Weights of a small image classifier.
Model: 2.71M parameters, arch resnet_bottleneck, depths [4, 8, 4].
Data: trained on Sentinel-2 satellite tiles (TerraMesh), 145000 training examples, 19.6 epochs.
Rows from block 13 of a small image classifier, named by matrix and row number. Rows with one number belong to one channel. Each number is 500 + 25 x the weight over its row's rms, rounded and kept within 0 to 999. All counts start at 0. Numbers have three digits each.
After each channel's rows are labels from the 100 images, of 14848, where the channel reaches its highest value: "responds to" is what is common among them. Only what is clearly more common there than usual is listed. The data: Sentinel-2 satellite tiles (TerraMesh).
# convs1: 3x3 conv (model.blocks.13.convs.1.weight, 144x144x3x3, each kernel summed), inputs 96-143
# convs2: expand pointwise conv (model.blocks.13.convs.2.weight, 576x144x1x1, transposed), outputs 106-158

convs1.123:465503474508509479481492499518525531511481525492502553511525529481509509511495525498471485488457507486520470476484486461488506462493485432494485
convs2.123:470456487501495497503493464496523447490488482468495472500499482462487483461482463462527485471500494534495475503508466524515510473511545492456486513475513520503
responds to: crops; built area; main land cover: crops

convs1.80:448475526501512481529469557488512507475437486537521509496467519462502481493500516488500462479542513498485505484490518476507521485495501470508527
convs2.80:557493503492494502500495495489546529513496457505537549503525514502526476460521527476509481525524523536523506484503531525489546529449478485454528482512499497472
responds to: crops; built area; main land cover: crops

convs1.42:481475484474552518523501504468524541520483494480473487495479493513503456502490453473485483502537503482529523471468498498478513544510483512479467
convs2.42:508526479511478479491498492510488469470491476486473461515489498506478477511498520462458506453503514554485516516496481521511489463506513516528499498470448511530
responds to: built area; bare ground; main land cover: built area

convs1.78:493496498499515520495540481498490550524502517482498485557519471484507500474507535474534464491528464481499539535458451499494492530504521476480521
convs2.78:484489516509519536490466525559532504516487513497495474523530508472509497559492475461505486522527489491486480517505534458475507495519480484523517520538489512520
responds to: main land cover: trees; clouds

convs1.76:522487491486499530520461487472491476472486525460462494529470502476507520492464460487501498498464538476518470482482524449490509471463465488485479
convs2.76:496487465447491489455481491522499513450477537496518505480468441548455483486516471508468490486515514511481524445493523537469500424516541561466535508498518481486
responds to: clouds

convs1.52:504479483490542486479506527525470526486525453532513465464486507440504496474516462505480524521469546520552509493543534520524487444502489501506508
convs2.52:480467499514471524513482484520505503469499501512535486527471511476515521428476550537475518512489540488484483480530520491477482496503536510500496488491530491499
responds to: main land cover: trees

convs1.116:469501484528463473468480504504486512504513487500519515485529477468503507506504564519445508506487472489482478458502513486513485485471496483514531
convs2.116:487502509526506512497476468475496504547527490552535528493492488518504488557503519535510542474521499501503509497508489527509520509489529517512479516516533503523
responds to: crops; main land cover: crops

convs1.74:485449495498514505512494516491509500488470487499472533502466501487543477496462470485509502496479505490483506506473471478500502447426474458483526
convs2.74:478578485491481474511536490515528527509511542501501515528495512517464496494539503484469483496494490560501500503524494479474497474513492474516527468508486542451
responds to: crops; built area; main land cover: crops

convs1.0:520479479455492505494511491488522453488474483468469490478488471504483495465484510496506518511490468497480502537489498502507470480490490525503527
convs2.0:487520488454532481499516509527501491523537481546496519487463522530494502472546466547457515521501476506510492484506497493501517501474499439526519527479496531567
responds to: main land cover: rangeland

convs1.65:474508487557523499531516485509539520498482525471465521540489503489515493489525527498497469461477462454478469462508475484485499480491503484489463
convs2.65:485530466448478548497459512487499495538502514469511535507485518499508516499491498526528481466479444528495525468533534517524510510465486523519486527492515522506
responds to: crops; built area; main land cover: crops

convs1.103:555508489535502538479518538525460493509504458561535507462521504451516495489539475527480502496494520520515503477539545504501524534502498503536517
convs2.103:492472473493460472482508480523498517494529517461547490470497505493507485483471474486505497519497527510516501488493512512528480472482517479481511540488492491497
responds to: water; main land cover: water

convs1.14:505467502475537510539538536477456500536536475521541514473507494461543489482521527515555528479506499512482496485499508473489530495450484512509502
convs2.14:517526500473465490515455486499516509507473572489527491483499487490510490517482508471594508520485504496492479502507481516495510464462493452500505469497481504481
responds to: main land cover: trees

convs1.106:483469462455473496518486568476492486484481509471454513516460470505507478476477472499524499519512542528508514543519516520522560496458519522524514
convs2.106:496589518475462544484503465468565504488511492507490476461483486479488452495512517530493494541512485524481527509483483543520458488524480524506469483471487513475
responds to: snow or ice

convs1.141:462487561540474499480486478484551497475475483430481496488499484517474497496488476483480453492508496491449476464483457483520462514507494482476530
convs2.141:515502500481507474459488531502498458524493509503498499449536482531470536484525522467503489505510500481483497480478502485526528480498495469505486513479467520496
responds to: bare ground; main land cover: built area

convs1.120:467510511491500472500459490513491490482450526499477480506463481559449518480453525482453493543513495533494504523530521482529483502489546513529510
convs2.120:504551476509506505485507486485504544527507438527461497494505473499499501528497537512492574543505497472496525532505514499463502475507490477538509469523467507498
responds to: built area; main land cover: built area

convs1.130:485496511481502492456532460502512493565546521548527547514501552480538506520515464495459494509512503517506513491524514491507488524494527494502483
convs2.130:452479532476475546483498502542524520480487517515481533477507479525506516494501490511502524491531493509521552498546499483471502461468484529468507529520513513478
responds to: built area

convs1.66:457496509491486487506526506494543471486498522470480505494501503529493513484460511448513484480485496523452495464518472506485507461468490465482482
convs2.66:495455508522502504498513502517486505503501500525501472509486472500508512511474455549538491520488506501511450498506467532490504465474479501489534495488500455480
responds to: snow or ice

convs1.70:545499495535508486540494529493515473455470508505493468507514511531478471481541516529475490488471518500483472471511468485518520474508491487522487
convs2.70:509513525517534486543548507520494510506533500537500486476538518463504500517498488514518530491490522542516549522499485488499528518499490557564531475541501500512
responds to: crops; main land cover: crops

convs1.97:527517479513512515516488513491446502512531494509479449504487452493482484470502490487518510514522500440477505516512491493494481524470475502506492
convs2.97:482500487464550515448499488513467515489463510464517525505485513482529484494469483495503517503500474475466512512493477468502499462449492507513501484500530461493
responds to: bare ground

convs1.46:545449494464504503488493477478513491547504449509485467483458496499498491463511491472501534498526475485480503533460514489484514494518478521498489
convs2.46:501482534485488483462476494518501519528515515502503496511460518508464504491550514524517484529548491507514475441554530527501479518482490530488503540503523520478
responds to: main land cover: rangeland

convs1.58:560459528500512499519513563482510478484509476464503474484531447528490497517494503472534526485496495512496507478508489473499519504498496525505537
convs2.58:489482508456506498497503488479460502490481499475452513503512482503482471526506526490528536525520516491496507482498527526504582496515472478511525481528480502519
responds to: bare ground; flooded vegetation; main land cover: flooded vegetation

convs1.72:439541518483458530489499472491500510498552504498500479492485479482477538466483500541503482495494447500493456527503463509510480492495514474470476
convs2.72:454469495570476540487489447478470487455484489483486530528497502497466478437527503485501491507546500509452486481486529527523520489499504524499460495547519484504
responds to: main land cover: trees

convs1.45:473520512502457482462475513521497474490515491502499506482526497503484511474483547508469481503490497502487479517518502491497485500480522496502491
convs2.45:519489470473501542508522491540474534476519472450505458457553482483483491467491491470521502505503511497500539506554531476523508496517503528512494506516547483541
responds to: main land cover: built area

convs1.18:478509493526477494549497498482495499520510560516457484545473520481465503519497505468509466482518503521483451480521529485524551516528502519498486
convs2.18:511515505468511521458484492532479478526509491514500506483517491502503521516512521507569440478543500506503548506491489516502494500550483552501483504493470524493
responds to: crops; built area; main land cover: crops

convs1.88:469484493516532524471505472466497514530475487515534486456489540468500499427551454503522455470510469482496449513503490472499481518496463519464467
convs2.88:501523483548493522535502507501513476503503496520478518506500517549517511496465512517450532501553494470508528509545509495524458521471462516520468495502515470479
responds to: main land cover: water

convs1.84:519502492473472513518535581502508478487478474530537474464464468501464494502468489515474518506512484520470539491508517458501511491474523529518521
convs2.84:523496485504497533489543487500478522525497466507495522507524513499453474506505532513544459548521504533487535514509511479553531519518524486511510487483530551444
responds to: crops; built area; bare ground; main land cover: crops

convs1.83:489486483499538549497538486466505512562502466541535494457498483480492480486540502499498460472530480485526492481482481501466468524556476515461544
convs2.83:481515491515484530492491473484498494503497494515482494444516516498505496437495512527511468474489459471471491491493526479507516511532499522510523492473524489479
responds to: main land cover: water

convs1.60:459525490508464486488469484494531460442547542452471493543492448522473515498446493465474475482466496524459520487500497523534506516463540499527537
convs2.60:482520516474527511542479497492491549517438504506493513491537495496519490559501493500520494492505466507507493531516513535504533458493515483555494495487483494530
responds to: built area; crops; main land cover: built area

convs1.38:479509507520497464476482472489489505455453458502488457455473448461454505470485512470485441513506507500534512530493526492499484507511485495504535
convs2.38:503519529520526502505524496541551502464549481522488480497530506537519488530549502547516460498503484524500509514558518522501490500453448471494554486500511514517
responds to: built area

convs1.92:526497457488500501499503552478490482468530473475484457492530445507473492524484482514510529481496490474529476495504521492484473505473498510493492
convs2.92:442495508486512488478483473505483527497499465482480487468508472456470474505546494527518489504473519505482476449471492501512546499469493492515479465500548462503
responds to: built area; main land cover: crops

convs1.34:497492465486525498507530518510453495495508468482500494502546509456524490490518466513565522467448508470482465484492504459475531478437477493496504
convs2.34:475517524540507487452504492485472466472525493488500457448526506471526493513450474478486455529517528532520445541483458556500484485441480486496487472485479482467
responds to: main land cover: water

convs1.134:483526517482501477530462506543497504538519523522552520508511523507520526514554489494494497530514538528485458529539483482538522479489524501535487
convs2.134:491497505412479526490454506502495510510453488514522500509508476474495511504503515489520450466493497467511485470482522485487487490520527501512505455521512495501
responds to: snow or ice; main land cover: snow or ice

convs1.90:485486509481487476518518483497553450500469494519495474481459495488472483461493476479455463507529498507483531529504521519507513527536504508506503
convs2.90:512457498505518546527494490470505501519533501531494483529514498474485479504511530486515517530489508545505502507489516504500513513486497439521500467507501485505
responds to: built area; main land cover: built area

convs1.104:517509479475522546490525542491449517485506467506536487486509458458483486494528537507507503502486500514525486495492508501526498464473504483505504
convs2.104:523493504517525485491501503525537492517518463492493479491519514526517543526518522503450519520505517514520495471523448489470477528442529479504491458548484523517
responds to: snow or ice; main land cover: snow or ice

convs1.113:441519504486490474496486477507478458510527516504496476509509523470490541465508501471477471503482506502484470496505499521513513507469508502538499
convs2.113:481510514487485472471521482553491469530492549491476524498471480502545487463507545475483552480495486528528515493506473503501496439508456522514437514528484490516
responds to: clouds; main land cover: water

convs1.12:533516505508488552495516544511475541521450516490537487478538537514506540512482526538494534484475458462525487496475495552498459525522503505486503
convs2.12:536489491521517498480487485521519495481510487510463463502515504477482506491500466468511500498567507496488496436510490450502498506503471500475487525497475511487
responds to: crops; built area; main land cover: crops

convs1.33:493504506519518515504456485491547514491421497486444457526469536523440519450494507443502446477526460508511539496493491505473481524557490496487503
convs2.33:514524485513531483538497531549509458490551444487496578494522502514487494500528525519515515503507520525522495534486492498497442545481503517501522528515504540539
responds to: water; main land cover: built area

convs1.77:480464499485539503478506469471479538494445516514513511512463496502496472506488467537528526483507490469483486492448485503466486470472487460486479
convs2.77:500495513482467466493493508526532513463519525497465470489465507514510503488505429489500495508519517484474458504481502509521469526510502538483512475509539549498
responds to: crops; built area; water

convs1.124:508514497488514498487467500485467483504525499496519535511519500487473549511492513527512512504476528502507500474522517456526506434461536477528490
convs2.124:522478482492501498501487518495531477513495500529519482515511519482480486483511506496463526500522553482496480505503518477480495496504517477513499489510510453505
responds to: snow or ice; main land cover: snow or ice

convs1.118:558487500497483490518526472482456503489501485525507489481517510478509500514528486475510508538470518520466475524513521497515526469446506532522505
convs2.118:520466522457479500481483505494502499510478569541537529507498502537503510539469505519507519515512520447526498516510469459540509505481533495543496460513535494501
responds to: snow or ice; main land cover: snow or ice

convs1.87:496517492512489489498493505512473492536519487536557477482529538482489519486504472463465442508497470512499486489509463538494514504499490467503481
convs2.87:510537493455522524474477500489493499500524533510535492487490524527469484534542532499520494489476534500512510499542513486521569497524545494480514489534489493487
responds to: trees

convs1.136:472499503487506507482519496504534572595520508557537491473452535476501489495489525476500485492522478509501519507480468522500471494502493501491504
convs2.136:514498539504532482501528499521497472489522515512480497532475515514486531497520523519444501471513500520509544489489480483489462503503474469472544491509486567494
responds to: trees; main land cover: trees; snow or ice

convs1.89:604485488516494488506533550466499507489531460517526485468561496516509453524523515517492561501517479482511485527505521496473494520514473570507479
convs2.89:508463523511484552473471521465495536505497493544538503527513483524483496488501475483528522508519478508479470507497496490521553554501498528536501491528494527470
responds to: flooded vegetation; water; main land cover: flooded vegetation

convs1.135:470499494440529478484487465494531500466517489484491494497467515521499494506455491500521471466497462478486474451457452454474466480520492468450454
convs2.135:501529501535494488469476461489473459542498488499496456464484509507494488487513480453496468533474478531483489469530522529522515465502482490508502507440493470502
responds to: bare ground

convs1.126:485484490494485500499495524493511456481493518497475482511459517513491497513462544542507523473488512493433500482479481483487509481483505458495506
convs2.126:478486532463524487537510512499444501511463534577501545483483488542469523515488472526522517494500568504527520486462512500516507498501477499506515485498485536518
responds to: built area; crops; main land cover: crops

convs1.131:465468491453498531516555554473503501541543445500524464456501468470522476506554529497510487506541492471477504487471460488505482497489489517515512
convs2.131:526493553536470518494465534446528523542498540502460503482488527519498525506492500496484508507485478484512506500467517534522503473489468489486517512480459505499
responds to: trees; main land cover: trees

convs1.107:568508511500495525511492545519426465499542480520511474510498494521500493500471494501510494481504495514474491478506501483511493481502496515502513
convs2.107:485502451533470488519485450530533530487478573542514479511484536510486520499539488533492518507508503492483531458508478519505479518504501504529489512513484497490
responds to: main land cover: water; clouds

convs1.32:545487558505500489507455501505432506526547492539515479518488494534503520538479488490563540510525507509490522539517510515509517495499512525516497
convs2.32:529524500470515516495397521472528517494485531486497524482488527499529495522470493475520520479463507512471500551465488458470506550529514529516528457500479478492
responds to: snow or ice; main land cover: snow or ice

convs1.24:537497514501431482490515554479516483470489487464473485495501483550487503532503508481502532501526485497505521496491570511489526526513484554520503
convs2.24:554497495495514447488499504503497503513496451475494506495509475534466512478429504482490462482524475517473456503492483493496482494523471466502541483483495464508
responds to: flooded vegetation

convs1.26:507479498476535505501460493512499480505537479525523440493475464490527468476525486528504513500555503464495557520467487528474518514487474488502484
convs2.26:504491453496505492483485534506506492444484497521500502442495493534557511450519484476465544511525509521523471502539527503520522521507445547490514508526523545480
responds to: built area; crops; water; main land cover: built area

convs1.105:528477486506552512532507520471464540480476481483478489511468471503499476466500471507525528492458511471531452482485517494502509485501498497500511
convs2.105:457524468517499481468485506498516455474506481465516507485493490500514530487489474539452481490501475511496483472496513478519481495506514522517435526501499523505
responds to: flooded vegetation

convs1.82:465538488507492496473465495508494473451441499471498507485501498510479529480462528511459491494486474489478522499476486490506447507513485450469516
convs2.82:491484478514492484471510500538507501495505445502494527472532545490501543544496465493490536505478536529507524519497492510502493532503484488511510513534500501539
responds to: crops; built area; main land cover: crops

convs1.22:498516479534469488528495510484522485478498508470479482516481477489460472517537550484492478492576486507508554520488479558479500527530487503528545
convs2.22:508525486456505506455491536489516477531504478456495485523489500497449493526530510494459499479508505527466467478531473510522476570506477447508510480478493486439
responds to: crops; built area; main land cover: crops

convs1.48:565484477473545492511485496500456482484562464483474492484522488521506491523495479467539548509479497473509485498488491493471495506500476530476469
convs2.48:476537514442490500514486499542486496521537479578529508478498477517495566531472556515516563550521540550511500526517531473503495518540537497524506539532515508524
responds to: water; built area

convs1.19:501477473535519515461513488477509564516524512484511491480462507488505483506495536491501451441510479490544514486470496516486482494488484466488492
convs2.19:507491550468534486484440482500540497456503495518539537535501508522510563502519477477490513498501522540468455512514505547498518531483490497491486526460544552501
responds to: crops; built area; main land cover: crops

convs1.2:519497549529513496516517509493525513509502526480476516546457525568532503534525450530523491483493477474507490492467469455475477485496481498497449
convs2.2:500502484551496487495501475524530453468473492496513501516508516525495501481485474529492475540500499520509493473470450467527509530517533524531502485514501464524
responds to: main land cover: water

convs1.16:504447533452469511530514480477510506540454475507483492499465506510509467544508501507501549509496516483495524516473478514495484512510494524497492
convs2.16:469500490590507467509493509524484449477499517476478500477544489486480516466510528510467518556473515517506501445469556527499515494489463459451491486544530499534
responds to: bare ground; main land cover: rangeland

convs1.112:520493525512498456567469492506520454492479525504511499525509511510501516472492489473496434523521557514487563506496516544522512517524521533553553
convs2.112:503473490475555517488431533518505511490486469511488491490482490507509507522499488501458492456469487489489489543501534475517500502497478523501484509478502438474
responds to: main land cover: water

convs1.25:437513531525512483545498480487465475427511521477473459529486483488484520498492517473511459505480481486494469476503461483515549484498517481540498
convs2.25:526512505530488503487517463531488497489504486482506493481506518521515516484485502536498510492527546555525485479491518525504521475497473500476548492496522496505
responds to: crops; main land cover: crops

convs1.99:545482506487486514503512566488475496517512508489498522499517473509526479520504535525523558509484506494524506505507525509502524489466498551508526
convs2.99:468495506478548464467514465541460504506479521523501490485493537452471506483450509473442486477495507553472508471530483488489447527515483477492489474520487469500
responds to: clouds