Weights of a small image classifier: arch resnet_bottleneck.
Rows from block 9 of a small image classifier, named by matrix and row number. Rows with one number belong to one channel. Each number is 200 + 20 x the weight over its row's rms, rounded and kept within 0 to 999. All counts start at 0.
After each channel's rows are labels from the 100 images, of 14848, where the channel reaches its highest value: "top examples" is what is common among them. Only what is clearly more common there than usual is listed. The data: Sentinel-2 satellite tiles (TerraMesh). In brackets: how many of the 100, against the usual share in percent.
# convs1: 3x3 conv (model.blocks.9.convs.1.weight, 80x80x3x3, each kernel summed), inputs 0-79
# convs2: expand pointwise conv (model.blocks.9.convs.2.weight, 336x80x1x1, transposed), outputs 0-83

convs1.53,216,195,221,224,193,207,217,196,209,238,221,206,243,190,168,203,162,223,170,194,177,192,165,183,210,209,182,226,194,159,168,225,200,215,219,200,214,180,213,226,180,183,184,195,194,193,160,204,228,203,218,210,222,233,176,199,214,226,201,215,214,186,175,178,194,239,219,203,211,203,206,206,203,195,195,172,224,207,180,167
convs2.53,192,197,230,204,222,256,192,204,200,207,197,203,213,207,182,184,198,207,201,168,214,201,188,188,212,188,189,229,190,190,186,200,210,220,197,188,188,212,195,187,187,218,163,197,179,207,185,176,177,192,179,215,200,175,191,163,195,229,165,182,169,186,197,211,237,216,207,223,186,223,192,211,214,161,197,212,190,169,209,193,227,183,207,157
top examples: main land cover: trees (41 vs 19.5)

convs1.5,205,184,238,193,215,208,195,197,200,161,182,177,226,213,172,192,184,203,204,173,198,165,175,168,222,233,178,169,213,189,210,198,206,215,211,203,179,171,200,169,206,198,171,203,175,217,172,189,193,166,212,224,190,214,200,229,156,211,223,204,196,195,185,174,230,184,178,197,167,178,206,215,225,212,210,168,201,229,219,203
convs2.5,182,226,229,181,179,230,213,196,203,211,199,246,195,175,195,219,205,199,216,190,237,197,193,211,198,186,213,215,205,211,220,185,163,191,215,231,221,169,193,189,226,211,202,187,193,191,185,185,187,180,218,273,211,195,184,213,190,235,219,207,186,210,204,223,193,221,197,215,215,195,212,239,190,181,205,239,236,208,191,208,242,226,205,198
top examples: main land cover: trees (42 vs 19.5)

convs1.13,203,219,195,211,227,177,203,193,182,201,199,208,217,214,232,157,185,205,195,210,188,211,215,224,192,209,230,273,224,205,206,214,199,191,191,228,176,212,203,204,208,232,199,198,238,227,197,192,212,233,198,209,187,188,220,189,207,217,181,191,195,184,235,200,221,211,211,237,224,202,154,226,182,211,229,215,212,182,203,226
convs2.13,175,195,206,192,175,218,188,185,187,202,189,224,186,198,198,182,177,180,201,165,179,173,210,224,187,229,219,217,205,169,200,236,214,164,227,182,204,195,188,218,213,191,169,171,193,204,191,185,188,205,196,172,183,240,199,201,160,206,197,192,206,200,170,216,195,195,191,201,178,181,196,195,189,193,154,197,200,229,163,177,202,214,189,194
top examples: clouds (95 vs 15.4); main land cover: trees (49 vs 19.5)

convs1.1,258,195,201,180,213,211,213,221,205,184,185,214,191,161,186,177,199,183,201,195,190,174,212,185,182,191,191,160,246,177,196,194,215,197,207,202,202,203,197,206,179,202,214,229,181,199,176,165,218,188,171,178,205,168,183,184,166,191,208,168,204,252,189,219,195,209,203,183,198,234,185,184,212,205,165,202,193,178,223,174
convs2.1,186,199,198,204,214,204,204,226,205,183,151,195,222,184,225,203,200,241,201,174,190,216,192,221,219,219,193,167,196,169,209,213,213,209,209,205,208,190,199,193,216,242,214,183,197,227,197,212,203,227,210,187,176,210,175,216,232,209,211,214,177,219,153,196,228,227,175,189,180,210,198,180,179,211,212,203,198,245,208,251,202,198,149,240
top examples: crops (86 vs 38.8); built area (78 vs 37.5); main land cover: crops (70 vs 20.2)

convs1.40,248,195,212,229,227,194,173,201,232,200,192,216,199,191,231,199,190,204,193,218,182,199,178,175,182,206,188,214,223,190,210,191,215,191,219,230,193,223,200,164,194,236,185,200,245,240,226,174,174,204,195,189,173,184,200,185,180,170,197,211,213,213,233,245,221,218,192,231,221,217,213,208,172,214,207,217,196,206,208,213
convs2.40,184,211,200,216,162,180,207,166,182,235,212,199,199,207,187,221,176,206,175,189,208,233,217,191,209,212,192,180,173,192,191,223,198,219,174,177,220,190,197,173,193,166,173,171,169,219,164,223,249,188,221,180,216,192,232,207,138,174,201,233,220,206,248,184,211,192,183,159,186,238,162,206,185,210,178,188,219,177,202,211,179,212,212,186
top examples: clouds (61 vs 15.4); main land cover: trees (40 vs 19.5)

convs1.9,186,185,238,163,191,218,209,190,207,228,217,170,211,200,164,223,217,180,180,205,189,214,189,161,178,186,161,210,177,173,172,196,217,203,198,205,218,195,197,204,195,196,182,167,201,187,173,176,206,164,205,163,229,191,214,195,198,206,224,194,194,179,202,173,183,222,213,174,188,171,230,193,215,152,186,210,226,211,194,197
convs2.9,202,189,218,173,194,250,199,194,206,208,180,214,199,212,215,233,195,165,217,175,211,195,192,200,250,176,227,172,212,194,208,200,204,202,236,169,220,232,189,208,201,184,201,188,227,188,165,211,185,170,167,127,216,206,211,169,213,180,194,201,214,229,208,208,173,186,201,208,210,186,201,213,164,225,211,234,190,192,208,204,189,222,223,222
top examples: built area (90 vs 37.5); crops (86 vs 38.8); main land cover: crops (55 vs 20.2)

convs1.32,212,176,238,173,176,225,203,216,208,204,200,189,176,225,185,230,183,186,207,196,208,213,190,196,244,214,194,196,193,206,199,219,216,240,198,180,171,190,199,224,195,170,195,207,206,221,185,215,211,227,237,214,220,227,166,201,241,222,235,224,199,194,207,228,196,230,224,192,189,239,204,185,232,183,172,179,220,196,194,208
convs2.32,201,196,208,225,162,175,213,201,202,178,205,170,232,231,196,176,198,206,225,183,197,191,218,161,211,191,210,201,234,221,219,223,228,209,186,212,190,188,190,183,179,155,196,185,204,234,180,214,220,233,200,186,224,174,213,195,196,208,167,194,191,190,180,177,170,192,227,191,184,205,170,174,210,207,234,222,193,189,177,201,216,202,209,209
top examples: crops (73 vs 38.8); built area (67 vs 37.5); main land cover: crops (53 vs 20.2)

convs1.43,225,215,218,224,206,219,217,192,264,200,226,185,231,225,200,241,200,220,160,192,190,183,155,198,213,213,170,201,242,204,213,188,193,214,212,200,201,198,216,205,197,192,185,213,209,224,183,178,172,177,215,202,176,187,180,177,188,187,178,177,176,205,210,225,211,224,195,201,180,234,217,206,218,209,170,192,211,186,218,180
convs2.43,175,188,214,238,182,220,216,209,203,210,224,173,210,216,196,233,175,191,171,232,202,177,206,220,223,212,208,202,190,181,188,209,196,222,181,190,201,185,220,220,192,193,173,197,180,184,195,248,229,189,214,259,174,207,225,213,208,178,238,226,224,217,185,200,189,169,233,193,200,216,192,180,257,199,185,209,182,192,240,149,179,220,221,191
top examples: crops (84 vs 38.8); built area (80 vs 37.5); main land cover: crops (66 vs 20.2)

convs1.54,181,197,228,220,233,174,218,224,208,223,237,209,201,189,195,195,223,210,218,181,230,189,189,208,193,182,178,206,185,211,184,197,211,227,207,192,180,209,183,228,190,162,177,161,174,200,193,171,188,178,203,220,178,229,190,200,209,244,200,262,184,183,186,189,199,151,168,198,194,195,189,203,214,213,211,193,206,186,196,184
convs2.54,177,222,164,188,188,198,208,213,203,229,186,250,192,226,174,218,205,188,180,200,195,197,190,207,194,194,214,224,233,162,175,196,166,174,205,214,197,169,199,179,217,207,218,197,204,151,218,202,196,177,200,226,218,211,191,206,180,166,213,211,237,187,244,210,181,211,199,224,217,196,213,196,194,200,198,199,244,194,206,172,206,236,204,186
top examples: clouds (34 vs 15.4)

convs1.49,195,201,203,196,177,199,187,173,203,194,219,168,231,201,178,214,184,207,156,193,188,198,197,195,212,182,170,197,206,197,187,200,158,185,198,170,182,200,176,200,183,152,172,203,179,180,163,179,192,174,217,186,183,206,171,179,225,231,212,178,155,183,200,204,195,182,187,168,216,228,220,204,188,166,162,196,200,195,217,192
convs2.49,212,196,172,205,189,193,204,207,225,257,187,220,233,206,181,209,197,182,180,234,196,164,200,175,224,188,190,232,192,204,195,205,188,180,178,208,183,171,175,201,191,194,177,210,171,231,192,230,182,195,223,188,169,230,207,202,170,162,207,246,226,218,169,208,196,182,201,201,202,207,174,211,186,173,214,192,189,222,206,158,187,215,205,224
top examples: crops (73 vs 38.8); built area (69 vs 37.5); main land cover: crops (41 vs 20.2)

convs1.20,170,170,170,182,190,223,205,185,162,182,211,215,213,179,206,188,215,228,221,206,193,190,212,220,190,170,193,223,181,210,181,230,199,207,161,216,191,231,187,200,185,166,196,176,184,181,216,193,179,173,180,213,214,159,202,205,187,164,200,185,180,186,172,185,161,197,182,184,193,173,177,206,198,229,218,213,172,177,184,221
convs2.20,206,205,210,174,180,229,222,220,181,180,226,188,181,196,204,216,184,198,220,198,208,195,212,188,192,188,176,220,194,242,181,213,173,188,180,204,208,229,213,191,168,246,215,224,220,193,203,211,194,143,189,193,206,204,203,198,274,206,215,171,202,219,226,204,215,195,207,236,198,218,198,213,172,182,222,188,196,203,210,205,147,161,173,201
top examples: crops (83 vs 38.8); built area (71 vs 37.5); main land cover: crops (64 vs 20.2)

convs1.0,211,246,195,201,213,210,220,216,213,176,197,238,210,170,182,184,198,237,181,186,182,193,178,196,212,203,182,160,232,174,198,257,201,194,214,229,200,222,203,170,225,226,203,204,195,203,198,192,207,166,204,202,195,244,240,197,198,185,186,162,202,203,202,176,238,204,212,181,212,198,187,217,207,203,196,202,198,173,223,203
convs2.0,209,249,219,221,211,210,209,182,177,223,202,202,202,136,214,162,189,231,221,195,178,194,190,209,206,174,205,207,208,215,196,169,248,185,208,209,205,194,169,217,196,220,193,219,174,198,195,183,170,134,196,228,200,221,189,226,200,178,204,190,193,184,195,210,238,154,204,176,194,206,194,214,179,226,219,202,194,208,171,227,173,216,217,176
top examples: clouds (50 vs 15.4)

convs1.38,190,182,173,193,160,197,183,201,193,196,181,210,198,204,202,199,200,207,199,189,198,217,205,210,242,232,251,191,185,180,176,221,220,207,156,183,227,165,215,201,212,243,226,212,194,210,240,216,185,215,211,186,212,220,211,188,204,169,217,224,191,211,214,208,183,193,201,228,183,211,194,175,178,169,238,192,191,210,229,228
convs2.38,209,211,190,234,202,168,220,180,155,188,173,225,172,202,197,216,152,199,227,213,207,182,243,194,186,204,179,203,215,208,197,179,164,166,201,184,185,183,193,172,219,184,256,217,180,253,205,172,194,224,180,177,187,195,193,215,214,199,190,148,193,185,224,177,203,194,221,176,215,201,163,219,209,211,178,183,179,209,181,191,209,183,212,199
top examples: clouds (78 vs 15.4); main land cover: water (55 vs 11.2)

convs1.19,196,189,157,198,217,202,203,202,203,197,189,226,190,214,245,175,199,215,187,228,189,203,219,237,169,221,227,243,196,216,227,186,192,211,212,229,195,203,220,178,197,222,206,197,236,241,203,196,219,212,217,229,214,175,203,203,208,192,176,205,191,177,215,197,201,218,213,219,219,204,166,210,181,226,230,225,173,167,217,172
convs2.19,194,187,207,200,199,203,184,199,192,191,238,205,191,180,218,186,181,180,173,210,198,178,182,175,201,192,206,209,212,209,212,210,196,178,222,165,189,188,200,178,187,203,197,160,182,177,203,199,213,189,169,157,195,222,208,187,232,180,227,182,187,186,213,226,232,203,202,228,208,226,225,204,209,221,199,203,157,194,192,150,215,162,195,206
top examples: clouds (50 vs 15.4)

convs1.3,266,235,237,214,206,208,229,196,227,179,195,193,196,183,189,201,197,213,196,199,186,201,188,180,181,214,194,211,190,182,222,210,176,200,216,247,190,201,195,205,176,164,197,192,219,214,185,154,200,171,164,188,200,170,218,188,218,195,205,183,176,227,213,216,205,201,198,197,181,203,169,219,237,206,194,203,170,185,208,165
convs2.3,166,201,185,177,212,176,208,183,202,165,165,214,215,170,211,226,188,208,230,184,248,193,228,181,209,219,168,186,211,180,213,202,193,214,171,198,236,158,219,182,211,209,206,217,204,201,180,207,209,185,206,147,186,191,243,215,202,207,216,207,191,192,248,173,153,192,179,210,216,191,185,179,203,195,199,232,203,191,216,192,211,200,186,221
top examples: crops (66 vs 38.8); main land cover: crops (50 vs 20.2)

convs1.23,206,199,196,176,179,201,222,172,205,211,208,195,208,212,166,238,230,223,177,218,185,197,190,180,180,163,166,202,195,175,167,202,203,192,172,206,243,197,194,203,171,185,169,187,171,183,192,188,179,157,227,189,186,181,211,191,191,200,176,203,214,154,193,171,208,214,211,183,193,189,205,218,179,178,198,159,229,214,206,205
convs2.23,235,204,238,238,194,203,186,209,250,233,230,225,234,202,196,212,176,180,237,237,166,169,222,213,213,208,219,219,176,181,203,208,249,200,223,178,229,195,220,188,238,147,219,239,183,182,211,167,195,178,244,213,204,186,159,189,211,203,204,212,207,183,214,202,220,209,195,223,195,190,191,202,195,195,194,181,221,199,215,210,180,194,219,204
top examples: built area (62 vs 37.5); main land cover: trees (40 vs 19.5)

convs1.74,170,191,242,186,199,191,233,170,216,210,217,201,201,189,199,218,254,220,204,229,189,207,211,208,211,215,222,251,203,209,185,199,195,214,219,200,223,216,191,192,213,206,189,176,219,239,177,185,221,192,210,203,193,212,247,204,199,213,210,211,173,175,203,212,185,179,185,180,186,179,201,236,226,185,192,199,162,183,219,162
convs2.74,187,221,185,178,191,195,193,160,197,193,204,228,180,209,217,186,210,170,168,205,203,188,177,199,204,203,200,186,133,176,190,189,195,207,204,224,215,191,209,175,232,220,170,172,223,198,175,189,189,184,204,216,180,215,171,218,205,204,179,174,179,171,172,174,227,196,204,185,213,202,229,210,240,210,210,194,189,222,213,161,182,192,171,194
top examples: main land cover: trees (57 vs 19.5); clouds (49 vs 15.4)

convs1.11,188,212,182,192,211,187,208,193,229,205,199,181,207,202,212,185,189,191,185,184,203,192,169,174,188,183,198,184,189,188,204,181,185,255,222,206,181,224,221,233,201,204,198,197,229,235,157,159,219,201,197,192,195,203,201,180,215,199,207,193,183,193,245,246,234,226,213,211,213,218,160,211,195,191,169,216,208,177,220,236
convs2.11,179,226,228,187,181,225,170,182,174,210,174,219,175,193,197,225,182,194,179,194,201,188,200,179,226,217,186,216,208,179,214,187,203,220,209,174,184,197,198,212,186,238,180,190,207,202,181,223,194,209,193,150,208,211,149,170,189,206,195,239,208,217,190,205,194,183,214,190,219,198,190,186,227,207,212,204,206,184,155,197,201,193,188,211
top examples: crops (70 vs 38.8); built area (65 vs 37.5)